Rows from block 8, named by matrix and row number. Rows with one number belong to one neuron. Each number is 128 + 32 x the weight over its row's rms, rounded and kept within 0 to 255. All counts start at 0. After the name is the row's rms in percent of the matrix's.
# fc1: MLP up (model.blocks.8.mlp.fc1.weight, 512x128), inputs 0-127
# fc2: MLP down (model.blocks.8.mlp.fc2.weight, 128x512, transposed), outputs 0-127
fc1.115 100 [104 175 146 166 157 117 156  92 126 105 135  92 122 124 153 116 124 148 146 167  82 166 101 180 132 111 156 145  68  90 111 110 157  91 148 161  96 111  70 145  73 200 128 164 161 141 126 133 122 131 179 166 123 143 106 105  97  85 130 150 105 155 182 116 132 150 164 178 112 195 108 137  71 114 113  85 162 157 123 148 127 116 152 143 153  88 123 155 123 127 165 121 109 209 175 201  87  84  80 140  94 151 112 176  72 135 112  95 158 126 153 105 121 120 127 196 127  94 116  94 172 150 120 112  92 105 110  53]
fc1.116 123 [166  97 174 154 163 132  66 100 126 185 145  97 104 113 168 134 160  63 114 115 137 145 148  54 140  97  93 195 106  81  96 202 110 151 164 145 122 147 161 163 135 120 107 147  82 184 122  89  88 126 141 134  70 129  68 139 103 140 118  94  88 125 163  41 156 177  99 122 109 105 144 140 134 133  95 132 110 128 149 155 152 128 149  99 106 175 101 135  78 157 153  89 177 120 121 158 165 137 106 152 105 108 103 143 141 108 173  62 118 179 179  80 141 115 112 144 125 110 122  94 133 117 172 138 164 110  75 162]
fc1.117 123 [194 127 150 148 138  83 157 155 173 101 143 109 125 152 116  97 159 193 129  23 101  67 153  95 111 138 145  65 128 121 175 128 164  70  99 177 103 101 112 160 172 121 128 125 127 108  48 110 151 142 121 129  89  80 141 154 123  94 115 122  81 122 107 124  87 172 112  49 143 148 124 110 164 147 174 115 112 145 174 128 139 181 212 100 145 144 163 153 142 115 129 178 131 122 164 150 114 110 119 102  59 102  96 129 156 127 122 118 120 164 128 171  93 109 166 144 104 126 121  89 151 118 155 114 166  96  95 155]
fc1.118 116 [143 137 119 136 117 132 104  73  72 139 128 103 138  65 103  86 140 107 140  60 183  90 142 127 125  85 114 127 131 116 105 109 171 144 104 145 146 116 137 155 128 154 139 131 163  91 177 151 151 140 141 132 153  97 153 126 111 120 131 170 113 145 139 158 139 172 140 170 102 179  86  84 200 104 128 129 119 154  63 111 162 133 126  97 178 159 111 123 151 139 217 113 109 123  92 130  98 119  97  98 147 162 126 110  69 163 183 149 157 191 154  94 101  93 211 124 152 143  92  69 153 151 168 145 107  54  57 130]
fc1.119 115 [155  95  95 139 159 127 104 151 102 148 158 147  49 155 125 194 167 104 120 120 114 139 122 139 125 101  58 190 157 122  93 185 157  94 101 169 164 151 171  95 132 114 164  93  53 255 122 129  74  98 174 165  78 135 123 138 108 120  72 144  91 117 139 121  90 119 152 132 146 123 103 137 145 146 118 113  12 119 132 109 134 116 124 106 123 153 137 153 159 159 121 191 163 106 130  95 166 115 131 152  98  95 135 123 120 105  94 147  96 127 128 163 110 111 101 113 101 132 156 126 137  87 145 100 124 124 123 163]
fc1.120 114 [161 115 156 152  98 151 128 193 101 119 127 117  40 138 150 129 158  75  99  83 191 113 112 166 153 104  72 145 136 126 158 134 162  97 180 143 164 114 100  93 130 145 111 157 123 176 125 208  60 148 140 151 105 115 157 125 134 159  75 122 106 112 109 139 127 155 105 118 159 110 112 154 117  58 153 133 133 150 139 128 146 154 131  64 112 148 105 146  79 199 103 112 233 132 146 152 150 124 132 135 136 123 100 115 150 195  99  87 117 129 100  81  85 130  87 130  57 146 108 115 117 156 145 149 111 130 138  68]
fc1.121 103 [109 101 176 138 139 166 137 121  50 101 159  94 139 139 145 162  83 155 108 136 165 108 118 131 130 126  98 173 109 122 137 163 122 154 112 168 149 150 166 162  95 146 185 141 155 163  43 121  93 124  98 115  83 140 152 147 108 178 134 108 118 105 139 157 112 144 125 113 148  82  79  66  79 122 118 117 121 168 136 102 123  56  94 108 168 146  87 129 141 132  81 153 164 161 177 168 127 134 107 130 134 126 145  98 124 105 140 193 107 179 152 119 141 146 138 159 115 125  62  52 134 149 108  59 116  31 184 131]
fc1.122 118 [141 148 146 159  73 168 113  90  47 106 155 131 146 132 129 154 136 136 159 129 133 116 120 125 152 141 104 172 110 169 138 142 137 115 158 154 134 182 112 127  97 125 135 151 111 121 160 135 109  82 142 156 152 160  93  96  85  49 145 137 119 131 109 127  56 148 126 122 131 120 160 171  73 128 133 131 116 143 107 154 146 106 112 113 111 136 230 141 100 136  96 114 198 157 186 181  98 119 108 112 112 106 140 100 106  97 103 234 167 149 143 137 126  93 117 168 135  71 130  84 162 111  67 108  99 115  50  64]
fc1.123 119 [118 104 139 193 174 120 135 184 121 105 183 142 110 109 124  75 139 107 132  96 138 149 127  68 114 168  72 156 191  98 116 152 157 139 157 138 124 147 172 120 102 154 106 103 131 153 155 156 119  89 165 177  95 122 111 151 137 138 166 147  92 127 167 187 116  94 132 115  96  90 142  92  56 106 179  82  39  95 109 114 178 103 138 114 120 161  39 139 148 114  96 136 124 127 102 134  91 150 120 105 115 151  97 123 160  87 217 125 136 151 123 148 132 127 163 120 156 161 143 125 140 107 141  25 114 147 134 120]
fc1.125 110 [116 107 102 171 132 121 134 103  88 126 142 119 132  99  86  88 129 119  76 133 123 174 195 120 144  74  81 137 130  94 193 158 139 131 124 141 116 179 159 167 113 115  24  47 131 173 107 105  88 138 121 155 109 186 165  89  97 129 113 143 116 163 106 110 115 170 187 121 161  72  77 105 134 138 144 110  98 149 132 169 135  91 180 180 130 169 120 181 158 154 159  87 129 108 154 165 149 169 142 110 160 108 132 108  68 142 160 161  97 138 160 117 135 126 126 123 120 121 118  76 119 106  82 159 122  99 204 147]
fc1.126 117 [ 61  82 145 145 164 130  79 120  67 147 138 103 137  51 167 141 111 134 117 143 102  78 179 119 143 104 164 153 158 157 149 100  84  78 136 134  89 177 122 141 114 165 162 143 165  88 121 128 167 121 179 115  91 169 129 134 127 119 156 102 126 174 147 125 150 147 127 137 102 143  56 113  76 150  96 109 131 168  53 131 139 198 139 137 123 144 151 125 190 173 150 166 110 172 187 160 105 164 129 119  97 109  74 149 120  73 173 109 139 157 114  84 157  95 107 171 126  95 175 112  71 111  97 114 141  92 136 156]
fc1.127 114 [130 144 155 109 121  88 142 113 111 121 118  95  63 128 156 204 149 146 151  88 137 144 105 141 107 104 102 123 143  79 130 209 183  92 155 203 163 131 105 108 168 183 169 118 146  62 112 120  98  44 170 113 128 109  83 160 138  77 104 146  80 157 163 144 150 183 157 146 169  82 154 103 160 151 115 143  87  92 109 151 144 122 148 139  81  90 125 130 116 208 130 166 183 149 168 114 146 122  93  81 112 112 111 111  94 114 155 114 122 135 139 144 115  93 146 192 138 109  97 136 113 149 150 128 112  58 106 126]
fc1.128 120 [180 211 109 130 160 144 159 133 128 154 173 114 120  90 104 138  96 167  71 142 128  86 134 151 166 127 103 167 118 133 171 130 116 173 224 113 119 136 105 129  76 119  52 132 150 163 147 113 124 134 168 159 112 200 108 109  79  58 150 146 118 139  88 114 161 174 112 113  81 174 131  91 128 105 176 124 138 122  97 122 141 144 163 103 123 158  88 137 141 134  98 173 177 127 142 140  40 142 105 124  60 124 104 117 185 138 117  97 145 148  93 111 146 124 136 115 141 140 132  87 153 103 102 122 154  67 193 107]
fc1.129 119 [145 138 176 210 121 150 143 112 147 172 118  86 107 117 142 129 174 130 144 126 117 119 102 102 101 117 118 199 177 149  87 143 121 101 141 168 138 112  82 120 115 172  71  99 121 212 109 187 107 137 171 131 127 152 156 154 104 107 110 123 101 135 140 119 128 167  84 117 196 104 152 160 138  94 130 140 149 158 100  91 171 207 136  81 118 117 160 123  50 127 118 116 163 129 163  95 149  88 120 131 114 134 125 147 184 132  77 118  99 112 119  87 115 106  75 110 115 132 125  55 114 113 133 121 213  65 141  75]
fc1.130 124 [179 198 175 133 104 106 150 122 121  96 108 115  85 149 122 151 137  81 102  71 203 156  98 167 141 109 145  94 109  98 149 139 143 129 144 168 147 157 144 138 104 200  98 149  33 177 123 146  94 121 154 157 161 104 123 133 131 164 114 170 121 187 134  97 108 133 113 141 167 134 137 169  97 139 141 137 133 137 116 106 143 142 125  79 135 122 160 121  53 156 136 134 183 146 121  94 104 110 104 135  45 129  92  87 158 141  91 128  62 105 126 176  64 105 142 152 133  92 109 143 120 128 170 155  75 162 176  70]
fc1.131 108 [162 142 129 106 167 154 115 103  40 123 109 116 139  74 101 173 197 127 102  82 128 161 117 185 156 133 170 106 113 145 162 130 115 104 136 121 112 107 128 103 122 143  96 154 153 149 165 153 115 126 117 171  69 165  76  94 110 105  88 132  98 109 199 117 116 129 114 153 137 104 115 143 159 181  92 119 147 133 155 138 135  90 146 109 187 119 147 101 125 191 204  98 198 146 193 140 187 123 147 116 139 144 107 118 173  89 146 126 105 153  76  65 114  82 114  95 139 125 126  88 127 119 110 123 157  53 183  97]
fc1.132 111 [161 110 206 114 151 151 101 145  92 118 144  37 156 103 143 171 106 113 104 138 152 127 131 167 127  69  88  76 162 103  94 173 159 131 100 177 172 117  97 134 117 175 118 163 139 128  97 154  85  82 181 141 125 169 138 122 139  95 119 159 128 119 131  77 127  90  72 144 185  73 162 155  96 120 147 125 125 140 105 185 172 105 116 120 193  80 132 110 126 183 169 117 160 133 147  66 152  42 122 108 130 123 117  96  94 127 129 138 129 178 150 103 155 144 120 151 150  93 160 164 162 120 111  76 174 131 108 102]
fc1.133 121 [177 137 111 152 150  92  90  97 128 112 167 128 109 146 180 155 124 176  78 108 144 119 182 117 141 120  94 122 148  90 120 140 149 101 125 122 137 122 105  95 126  94  92 123  69 150 106 126 135  92 112 143  83 185 124 161  50 158 126 158 135 124 175 135  78 158 162 147 188  67 140  85 150 149 104 118  87 111 141 186 147  86  85 164 150 113 148 197 161 162 100 109 147 149 159  87 202 141 123 155 126  86 102  70  98 141 147 162  40 127 173 103 173 102 100 127 130  83 145 109  84 162 119 156 173 139 144 113]
fc1.134 116 [147 127 105 175 103  83 134 140 150 117 180 125 125 102 110 105 174 212 104  60 173 161 199 151  76  90 103 161 175  93 200 129 120  86 127 114 104 164 138 140 166 155 157 113 133 200  34 125 112 178 149  92 131 131 147 129 143 105 115 139 144 119 132 129 129 187 100 110 104 119 110 147 167  66 149 188  84 168 155 136 142 145 143 109  96 150 139 143  83 115 109 113 141 127 138 172  98 145 105 130  86 127  95  68 117 133 128  99 127 110 213 111 159 145 146 133 106 109 101 118  95 177  99  88 124 150 125  98]
fc1.135 123 [138  92 133 181 131 126 155 105  90 149 152 127 159  81 148 140 184 101 111 133 134 160 141 181 179 128  68 116  98 114  90 147 156 133 192 157 151 197 116 139  78 125  88 143 125 146 107 130  79 134 188 129 112 120 152 141 155 116 150 125  93 123  83 109 129 113 194 172 151 124 132  57 102 110 166 116  99 178 137 111 201 116  82  78 136 171  71 128 135 150 157 141 218 100 103 110 134 115 140 138 139 135 105  55 156  97 102  95  62 120 155 155 138 135 155 100  84 125 112 104 159 161  63 123  88 105 140 126]
fc1.136 113 [150 120 104 112 159 125 107 136 134 121 158 102 157 138 150 136 119 200 127 140  92 125 109 107 149 149  79 121 162 120 198 113 131 172 146 114 133 103 121 105 114 139  83 110  80 148 133 136  88  96 146 168 124 192  88 128 131 117 145 236  82 145 137 159 121 159 155  63 135 118  42  76  98 103 134  96  90 164  98 176 157 149 125 166 124 160 176 146 153 116 100 120 144 151 148 153 142 108 158  98 143 124 146 120  82  95 158 194 117 142  63 210 112  77 109  95 137 117 106  83 158 102 145 128 200 121 147  99]
fc1.137 112 [169 131 122 108 164 185  68 174 103 144 149 130 107 114  34 137 173 155 129 147 114 111  97 116 107 142 137 127 122 124 149 159 136 120 160 138 114 164 168 141 116 125 163 125 112 145  86 159  63  96 151 133 123 106 159 175 137  95  95 109  77 188 181 122 150 150  89 193 138 138 121 152  88 191 115 120  84 185 139 106 128 158 150 131 125 171 185 130 101  79 128 130 168 148 114 181 110 119 135 105 139 181  96 119 107 152 173 154  81 141  94 122 149  97  93  91 170 106  82  95 140  57 149 121  89  41 152 128]
fc1.138 109 [181 130 136 142 123  75 180 197 134  49 137 114 139 138 103 167 108 143 131 122 188 142 121 197 102 150  94  96 154 104 139 117 136 109 102 152 121 115  94  99  91 127 124  87 151 122 128 183 113 127 144 179  56 113 113 127 149 126 179 159 125 142 188 144 136 154 136 167 101 113 166 136 123  94 108 145  90 119 149 142 124  85 123 193 113 138 133 148  91 185 184 174 145 129 147 142  58 113  66 175 120 147  82  78 162 138 153 114 108 161 147  77 117 117 156 155  98  91 118 142 102 172  74 120 158 137 147  46]
fc1.140 118 [142 101 141 113 103 156 161 167  72  93 108 112 110 143 107 156 185  84  87  93 129 142 135 168 164 101 131 187 100 142 125 138 126 111 161 140 138 200 167 166 158 128 153  97 161 196  97 141  91  56 127  74  90 104 169 107 119 152  62 173 115 123 142 144  65 140 162 175  75 189 111 145 113 153 146 117 159 189 122 110 127  72 159 111 150 164 106 118 155 184  82 141 128 150 135 131 118 105 132 121 112 113 128 136 136 132 118 103  30 104 113 130  85 122  93 163  90 141 172  95  85 140 110  72 148 146 129 124]
fc1.141 113 [193 101 116 147 107 105  86 105 175 167 106 139  95 160 120 100 186 126 201  45 161 108 126 149 145  99 100 149 101 140 146 144 126 126 177 154 147 175 139 145  98 133 115 119 107 125 114 153  84 121 199 109 131 116  89 142  89 156 118 144  96 102 122 172 145  99 111 122  99  68  75 125 121 107 128 162 121 189 101 238 170  98 116 136 205 116 106 109 150 120 154 145 124 117 128 115 108  96 155 154 109 157  79  91 147  98 147 168 136  98 139 140  94 108 159  46 130 115 139 129 147  80 156 113 151  93 189 130]
fc1.142 112 [163  73 124 213 110 139 136  94 159 163 174 100 114  93 159  98 146 153 125 144 167 109  61  78 146 101 130 146 180 105 101 106 136 159 102 111 128 161 149 142 128 154 152 151 113 135 154 183 122  45 158 112 113 125 183 151 109 173 137 136 160 120 136 178 110 108 113 200 159 127  97 106 132  97 158 105  66 150  97 129 160 125 134 112 125 119 153 174 111  99 115 110  85 119 145  78 148 111 101 160 120 100 147 136  57 141 137 186 127 136 136 123 184 145 131 157 122  77  87  92 129 156 185 105 161 109 139  24]
fc1.145 112 [120 177 178 159 152  99 150 134  84 165 109  55 130 137 147 106 166  92  92 132 141 150 162 125 171  83 101  81 163 110  80  89 112  72  93 121 124 168 167 172 128 165 160 128 125 133 119 179 107 203 123  84 154 138 136  95 156 130  98 138 133 149 121 135 134 101 117 109 137 121 156 111 121 147 174 168 108 136 134 167 142 134 132 215 139 109 151 111 166 142  74 103 127  76 142 115 132 114 109 147 103  77 157 169  86 110 120 202 119 155 117 171 182 129  78 128 117  75 107  59 119 145 172 153 189 139 142  62]
fc2.115 094 [172 128  85  98  74 141  98 102 171 128  61 179 136 154 124 119 106  86 155 193  73 131 153 149 138 136 181 104 108 111 146 120 152 176 171 100 122 177 160 143 133 132 120 219  45 121  66 115 126 108 109  70 112 173 179 154 114 147 106 125 125 142 122 109 134 120 180 125 113 118 113  73 137  75  91 124 131  99 164 102 132 126  91 133 143 122 192 140 134 112 106 160 116 136 161  97 114 154 139 152 149 130 130 194 108 132 158 179 108 154 109 145 159 123  81 131  77 102 151 154 114  21 146 106 149 134 127 112]
fc2.116 125 [126 161 148  88 125 112 130 169  98 182 108 171 124  82 134  88 115 169 170 157 123  74 146  77 103 120 125  66 142 182 152 126  58 157  67 122 165 133 131 123 132 118 200 116  94 110 201 103 110 171 142 104 130 123 165 160 162  95 151  76 136 143 105 185 154  71  73 156  99 137 120 111  68 123  98 128  98 133 121 157 149 128 150 110 103 149 181 124 120 157 118 121 103 117 162 165  72 143 135 159 230 105 132 150  87 116  89 158 101  66 171  82  97 130 142 123 146 160 114 115 143 140 140 104 132 126  88 124]
fc2.117 131 [158 199 121 112 153 164 102 154 141 118 133 117 170  82 132  49 128  89 128 150 130 161 155 150  92 153 167 114 147 127 155  91 161 152 128 137 147 131  86 163  94 147 188 148 100 177  99 119 149 120 153 136 146  62 161 189 113 125   0 147 115 111  75 148 107 119  88 141 126 103 101 120 124 151 123  86 138 135 132  94 147 163  97 120 104  99 127 119 133 176  45 106 155 121  86 148 137 141 141 132 145 153  98 171 135 110 124  82 140 168 173 162  74  91 142 158 154 196 138 145  84  85 102 119 120  98 107  94]
fc2.118 101 [157 132 121 148 145 135 168 200 129  67 199 125 145 214 140 109 102 159 166 154 159 178 134 159 124 155 121 165 127 146 121 109 135 119 139 137 104 119  86  97 158 152  66 148 149 161 127  99  96  90 137 141 163 168 152 139 149 155  71 124 150  32 112 147 127 130 116  74 177  94 119 185 100 156 110 163 145 160 191 165 138 165 172 181 141 123 102 123  89 126 107  99 157 114  57 109 144 138 130 122  77  97 116 139 120 121 111 150  93 105 126 107  99  67 116 130 103  86 101 182 123 126  79  90 129 101 157  83]
fc2.119 117 [135 158 147  73 127  88 113 172  88 119  81 181 159  77 174  90 116 157 116 101 153 103 119  79  79 154 150  56 131 155 173 178 105 116 120 113 183 147 181 148 141 118 172 157 194  84 146 102 138 166 108 133 107 155  80 103 103  66 124  96 161 178 105 110 114 147 122 133 131 148 157 200 109 118  59 149 132 149 128 196 176  95 152 103 171  87 159 184 126 106 126 118 118 111 178  97 135 100 123 147 144 126 133 121 147  91 110 136 194 127 126 132 156 140 130 133 125  75 137  65  90  98  95 106 134 102 129 156]
fc2.120 115 [ 64 113  79   0 137 138 165 151  91 117 156 136 149 182 133 186 154 154 152 135  84 139 105 152 110  92 111 159 120  97 121 100 129  91 133 116 112  98 140  92 154  95 141  97 111 149 110 137 134  88 161 129 118 156 134 112 140 120 166 125 121 163 166 108 157 175 152 117 169 157 146 157 138 182 118 134 127 117 154 151  97  57 216 168  57 124  78 142 160  79  63 162 113 144 204 116 162 129 128 131 134 134 109 165 156 135 158 132 110 115 132  97 134 139 120 108 129 111 168  88  84 128  87 176 120  79 154 135]
fc2.121 097 [ 96 133 136 119 210 103 136 230 167 123 182  98 115 106 180 142 100  80 116 102 154  97 105 156 150 146 148  88 144 144 162 125 156 106  74 101 134 101 127  81 157 121 105 149 172 138  93 221 159 154 143  67 139 151 163 110 129 135 143 100 137 139 125 130  83 100 108 138 160 124 126  94 148  88 138 118 155 124 110 123  94 145 134 111  74 118 171 143 155 142 131 109 134  60  65 192 142 116 184  97 139 161 111 112  91 173 117  46 160  59 141 143 140  92  87 113 127  86 150 125 130 117 156 140 109 146  98 105]
fc2.122 117 [ 81  95 107 123 173 134 134 103 116 125 107 130 103 172 202 133 188  73 144 106 105  73 112 160  95 153 119 137 100 102  77 115 157 107 147 150  47 113 127 125 156 128 137 158 191 126 139 137 135 176 117  99 141 124  97 150  95 103  72 139 148 173 162 182 151 178 143 154 131 125  99  92 117  79 107 108  93 126 164 127 184 157  94 110 107 135 115 147 206 123  99 130 144 145 123 134 125 139 102 130 115  60 145 127 123 102 134  97 157  69 163  79 127 144  83 140  83 180 134 135 141 198 147 167 137 175  39 149]
fc2.123 117 [111 124 150 122 104 127  78  37 199 157 139 102 123 132 163 117 140 145  97  79 122 108 119 107 117 135 106 158 118 174 179 132 140 153 112 131 106 160 154 110 119 146 124 149 131 135  93 108 122 137 163 138 104  59 108 126 139 192 100 136 129  79 122 120 101 146 129 137 149 127 100  99 132 186  99 147 171 196 127 117 102 144 174 120 145 154 100 180  84 103 181 169 122 149 112 130 102 142 117 114 132 157 147  73 159 109  21 177  16 127 102 202 176 110 116 113 122 106 111 100 178 116 158 162 135 123 115 141]
fc2.125 101 [150 166 120 105  91 113 135 115 148  87 107 192 181  98 138 165 163 120 177 106 178 114  71 155 112 126 184 145  96 124 153 121 143 139 161 151 122 105 122 173 143 102 168 175  71 112 148 108 135 159  81 110 113 135 124 126 174  83 116 114 137  40 170 200 155 135  98 107 161 212 123 123  92  54  99  69 122 115 121 109  69 115 115 193 111  80 196 111 148 136 142 137 129 161 105 131 121 121 113 115  76 111 151 120 154 126 168 119 145 151  91 108  52 169 133 144 169 105 158 135 153 134 147 143 117 150 127 120]
fc2.126 127 [196 143 130 139 139 132 176  95 190 116 146 159 155 224 117 168 112  53 170  84 182  42 101 110 134 134  77 119 129 137 132 171 107 145 159 132 144 100 131 170 135 114 165 113  56 116 225 117 118 147  90 147 120 138 107 122 165 115  92 135 157  60 129 166 120 110 130  95 109 151 132 130 178 135 115 139 124 125 177  69  56 175 160 110 148  86 162 124 140 113 107 115 102 126 126 115 160  80 131  75  95  90 131 130 163 143 136 140  81 132 118  92 149 107 112 128 122 105 179 135 130 146 127 152 150 157 152 127]
fc2.127 113 [ 96 116  94 119 111 134 109 129 181  85 159 102  56 159 144 189 130 157 101  79 120 121  99 126 157  87 138 144 105 135  97 145 147 128 166 158 110 113 131 128 139  87 127  69 122 121 167 160  78 145  83 155 164 121  95 106 145  93 106 114  96  70 108 123 184 156 169  74 134 101 109  79 107 130 147 105 119 125 111 100 102 134 155 171  79 152 113 136 154 135 130 136 144 138 119  85 148 101 141 122 159 147 150  86  86 136 207 108 149  82 122 143 161 107 121 150  91 202 157 208 195 184 210 127 139 152 158 184]
fc2.128 111 [126 125 149 110 114 139 118 110 121 129 128  69 110 124 130 106  99  89 136 172  31 151 128 106 149 155 118 164 160 125 167 120 128 125  77 153 158 100  68 143 137 125 139 135 181 129  71 144 143 140 161  65 131 169 103 168 123 120 130 149 112 124 201  86 143 180 103 142 188 131 136 133 179 124 114 116 107 102 102  88  80  97 128 162 102 118 189  92 107 128 189 123 201 117 125 183 125 160 124 154 122 168 132  82 152 127 183  93 169 133 120 128  78 110 151 133 164  96 118  63 119 159  55 184 142  95 105  80]
fc2.129 136 [195  65 105  99 135 127 101 115 135 128  68 154 133 171 145 149 166 164 145  79 105 160 116 123 137 133 137 132  94 143 130 136 176 180  95 146 108 115 157  93 129 110 207 133 142 108 111 115 117 135  73 128 112  86  97 180 108 136 156 160  91  87 111 179 119 157 189 107 112 104 143 126 169 128 162 103 117 108 149 125 154 114 132 127 143 123 102 173 149 159 148 229 127 189 179  96 117 134 105 143  86  89 184 101 124  97 158  92  74 112  98 135 166  96 136 156  67  55 132 186 117 114  98 124 133 108 108  69]
fc2.130 121 [126  77 129 189 131 140 100 138 173 139 127 114 145 164 135 141 171 175 104 122  71 129 168 137 129 144 136 121 151  99 165 110 136  88 123 153 116 130  85  98 159 106  93 200 216 153 103 121 142  88 157 117 161 111 131 141 167 200 128  93  77 142 136 147 126 118  90 123 152 167 125 136 105 154 141 122 197  48  81  89 146 138 132 185 107 134 105  97 118  86  95 148 193  95 145  99 108  93 111 106 132  78 116 163 115 127 202 130 168 120 109 107  97 102  50 126 116 138 104 158 104 140  73 110 174  76 142 146]
fc2.131 118 [ 91 132 182  99  95 121 109 192  85 131 208  25 118 153 158 140 151 138 106 154 122 148 130 125 114  96  87 166 152 138 105 115 154  98 123 148 123 172 128 149 105 164 139 136 109 111 128 150 129 120 114 136 196 156 135  83  82  61 118 163 172 128 103  96 122 114 108 143 155 126 144  95  97 201 109 115 139 133 168 146 188 130 106 125  87 128 156 107 119 127 101  64 139  98 157 111 155  87 145 101 155 147 105 144  91 183 139 142 178 107 197 155 160 143  94  88 164 176 116 165  99 143  80 129  74 169  71 136]
fc2.132 107 [ 85  63 101 131 131 119 138 152  68 124  97 182 179  95 100 163  85 153 110  79 168  86 143 175 121 104 156 141 139 148  88 151  67 119  91  90  98 121 167  99 127 129  85 136 174 101 142 128 118 150 105  97 173 139 115 127 183 184 162 132 197 109  47 159 167 150 143  75 177 110 165  92 158 142 103 147 137  90 150 128  96 130  51 117 110 148 128 135 131 111 114  93 153 171 136 117 168 119 115 105 166 153 131 104  70 152 168 146 138 131 155  98 117 108 193 153 166 107 172 145  77 126  83 146 133 158 147  99]
fc2.133 120 [148 106 142 194 155 150  88 174 132 107 127 114 102 106  98  89  93  91 119 160 160 189  85 126 153 151  57 107 127 123 129 147  70 126 125 141 158 127 120 153 105 133 111 113 119  98 225 146  70  76 139 176 159 162 138 150 121  82 160  84 148 118  94 167 136 138  78 142 153 140 118 134  94 124  69 136 143 194  57 108 151 173 133 127 109 115 132 122 168 105 100 124 166 131  96 110 103 108 146  94 101 186 125 170 135 141 140 100 172  63 145 153 109  66 145 152 157  94 110 137 155 176 136  77 162 178 156  95]
fc2.134 113 [ 89 106 176 120  76  96 122 114 174  88 138  97  81 164 161  72 117 115 117 103 131 116 141 145 106 103 153  92 126  76 122 155 193 214 146 150 179 164 119 156 165 139 132 153 150 121  48 153 170 145 145  79  99  53 118 139 129 174 108  88 106 109 207 174 134 148 113  96  80 133 113 142 151 152 172 132 187 122 155 146 138 125 136 116 105 108 124  79 141 108 117 109  95  87 115 141 134 165 113 155 151  72 143 112 159 133 126 123 140  54 165 157 138 177 121 140 175 127 130 114  93 100 122 100  96 124  55 157]
fc2.135 126 [132 135  89  63 132 109 122 186 165 128 172 155  98 162  98 106 104 122 152 169 110 154 161  45 132 116 174 165 136 181 191 104 115 158  94 111 148  85 166 103 123 138 128  99  75 126 112  81 146 156 121 191 199 184 119 103  81 132 142 139 106 139 115  84 118 189 169 156  68 103 109 127 108  82 118  98 110  94 141 114 117 116 135 178 140 110 142 141 140  77 144 142  86 129 150 160 120 157 118 171  99  62 135 146 146 171 140 128 154 155 148  33 144 190 108 150 152 145 161  98 110 111 143 128 138  79 136 127]
fc2.136 113 [ 77 165 172 125 132 113 187 119 187 119 120 118 141  95 149 116  99 124 128 114 182  74 162 105 139 159 116 103 147 119 163 119  89 106 114 156 174  91  42 150 134 156 130 150 129 169 117 130 123 131  90 171 146  73 143 145 132 105  92  39 112 145 177 121 119 120 128 137 144  66 113 129  64 148  95 159  88 151 183 142 137 141 115 128 134 116  71 165  96 126 145 124 102 101 123 132 110 147 123  99 125  35 122 135 218 132 114  88 144 153 163  99 189 161 154 139 129  93  60 110 101 138 117 181 122 167 159 143]
fc2.137 116 [131 117 203 145 184  77 134  93  63 121 164  32 148  91 163 151  95 121  88 124 120 125 129 100 121  68  53 168 133 103 147 166 193 103  83 156 169 130  74 173 107 128 141 112 158 154  89 142 174 149 143 131 172 143  94  89  86 124 112 139 127 129  77 164  86 134 108 144 124 102 162 109 151 170 129 136 110 145  84 164 124 121 122 105 101 128 113 168  99 141  64 116 128 112 153 117 147 116 153 133 156 101 122 110 124 165 128 197 119 145 182  87  88 143 200 137 119 152 130 104 186 129 125 127 137 138  59 125]
fc2.138 105 [160 167 123 189 142 123 137 102  93 151  69 162 112 110 169 124 150 138 173  95 167 130 105 148 112  83 152 129 145 228 181 113 124 161 186 112 100 126 111 100 116 164  76 122 111 108 141 115 119 203 123 103 161 113 136 144 154 178 119 182 115 132 118 105 150  63  97 130 105 112 105 114  90 121 114 127 147 119 181 141 137 165 124  94 129  91  83  93 173 181  89  90 131 120  70 104 106 101 104 121 114 134 171 188 104 121 102 144  76 133 152  60 173 191 131 154 142 188 116 113 139 166 110 188  97 140 113 123]
fc2.140 104 [ 60 149 117 109 135 111 122  25 233 133 148 101 118  88  97 112 121 178 107  75 132 140 116 168  78 158 168 112 126 138 126 129 117 183 123 146 151 148 123 100 145 100 150 134 166  57 121 102 169 123 170 150  93  74 105 159 219 138 169  84 115 142  71 118 107 134 115 109 100 166 137 125  81 172 138 117 120 104 118 116 108 147  90 116  86 153 125  88 141 112  96  91 127 117  98  62 135 147 149 112 170  85 101  91 122 123 168 139 137 122 133 137 130 139 128 161 132 117 154 199 114 174 137 164 137 121 176 172]
fc2.141 099 [ 97 148 136 142 120 175 184 178 122 202 123 158 130  73 136  80 112  85 131 178  91 111 142 109  98 123 158 101 153 174 162 104  88 168 133 135 186 139  56 130  74 156 103 110 120  75 142 126  84 110 118 109  95 122 142 137 117 128 151  98 132 150 172 148 139 135 112  82 144 138 102 110 150 130 124 195 131  69  94 109  60  94  93 108  69 122 118 133 175 141 161 146 101 126 144 144 103 114 140 152 136 156 176 177  98  90 206 125 158 150 112 131 113 188 221 110 142 123  94 106 121 157  94 156 113 159  86 144]
fc2.142 107 [ 95 146 127  55 132 112 123 212  80  88  79  90 130 173 128 116 119  72 121 157 107 113 166 123 132 150 109 150 114 172  93  89 142 135 113 165 136 118 206  94 127 113 138 114 125 121 171 145 157  72 152 188 107  87 166 124 152 122 150 123 152 152  23 142  84 124 159 119 171 153 120 104  58 111 104 147 140 126 122 171 104 161 105 151  84 129 169 141 101  86 154  98 138  94 176 130 127 172 115 156 148 173 135 157 150 173 131 107 141 101 115 159 181  83 153 122 134 140 102 131 171  89  68 165 134 133 128  75]
fc2.145 115 [149 184  99  73 136 104  53 144  30 148 147 108 108 158 171 135 128 175  93 113  88 145 135 149 142 121 202 118 130 113 197  89  95 152  89 173 122 137 157  83 109 125  50 121 139  83 126 143 164  96 124 169 121 140  65 147 157 138 146 131 131 198  79 149 119  83 117 130 107 154 106 158 131 195 118 167 142 109 115  89 106 112 154 139  88 130 127 125 115 126 150 161 161 100  85 175 150 136 144 115 148 163 175 162 109 143 100 104 159  93 125 131 136 113  90 159 145  97 138  83 139 107 113 118  66 130  57 124]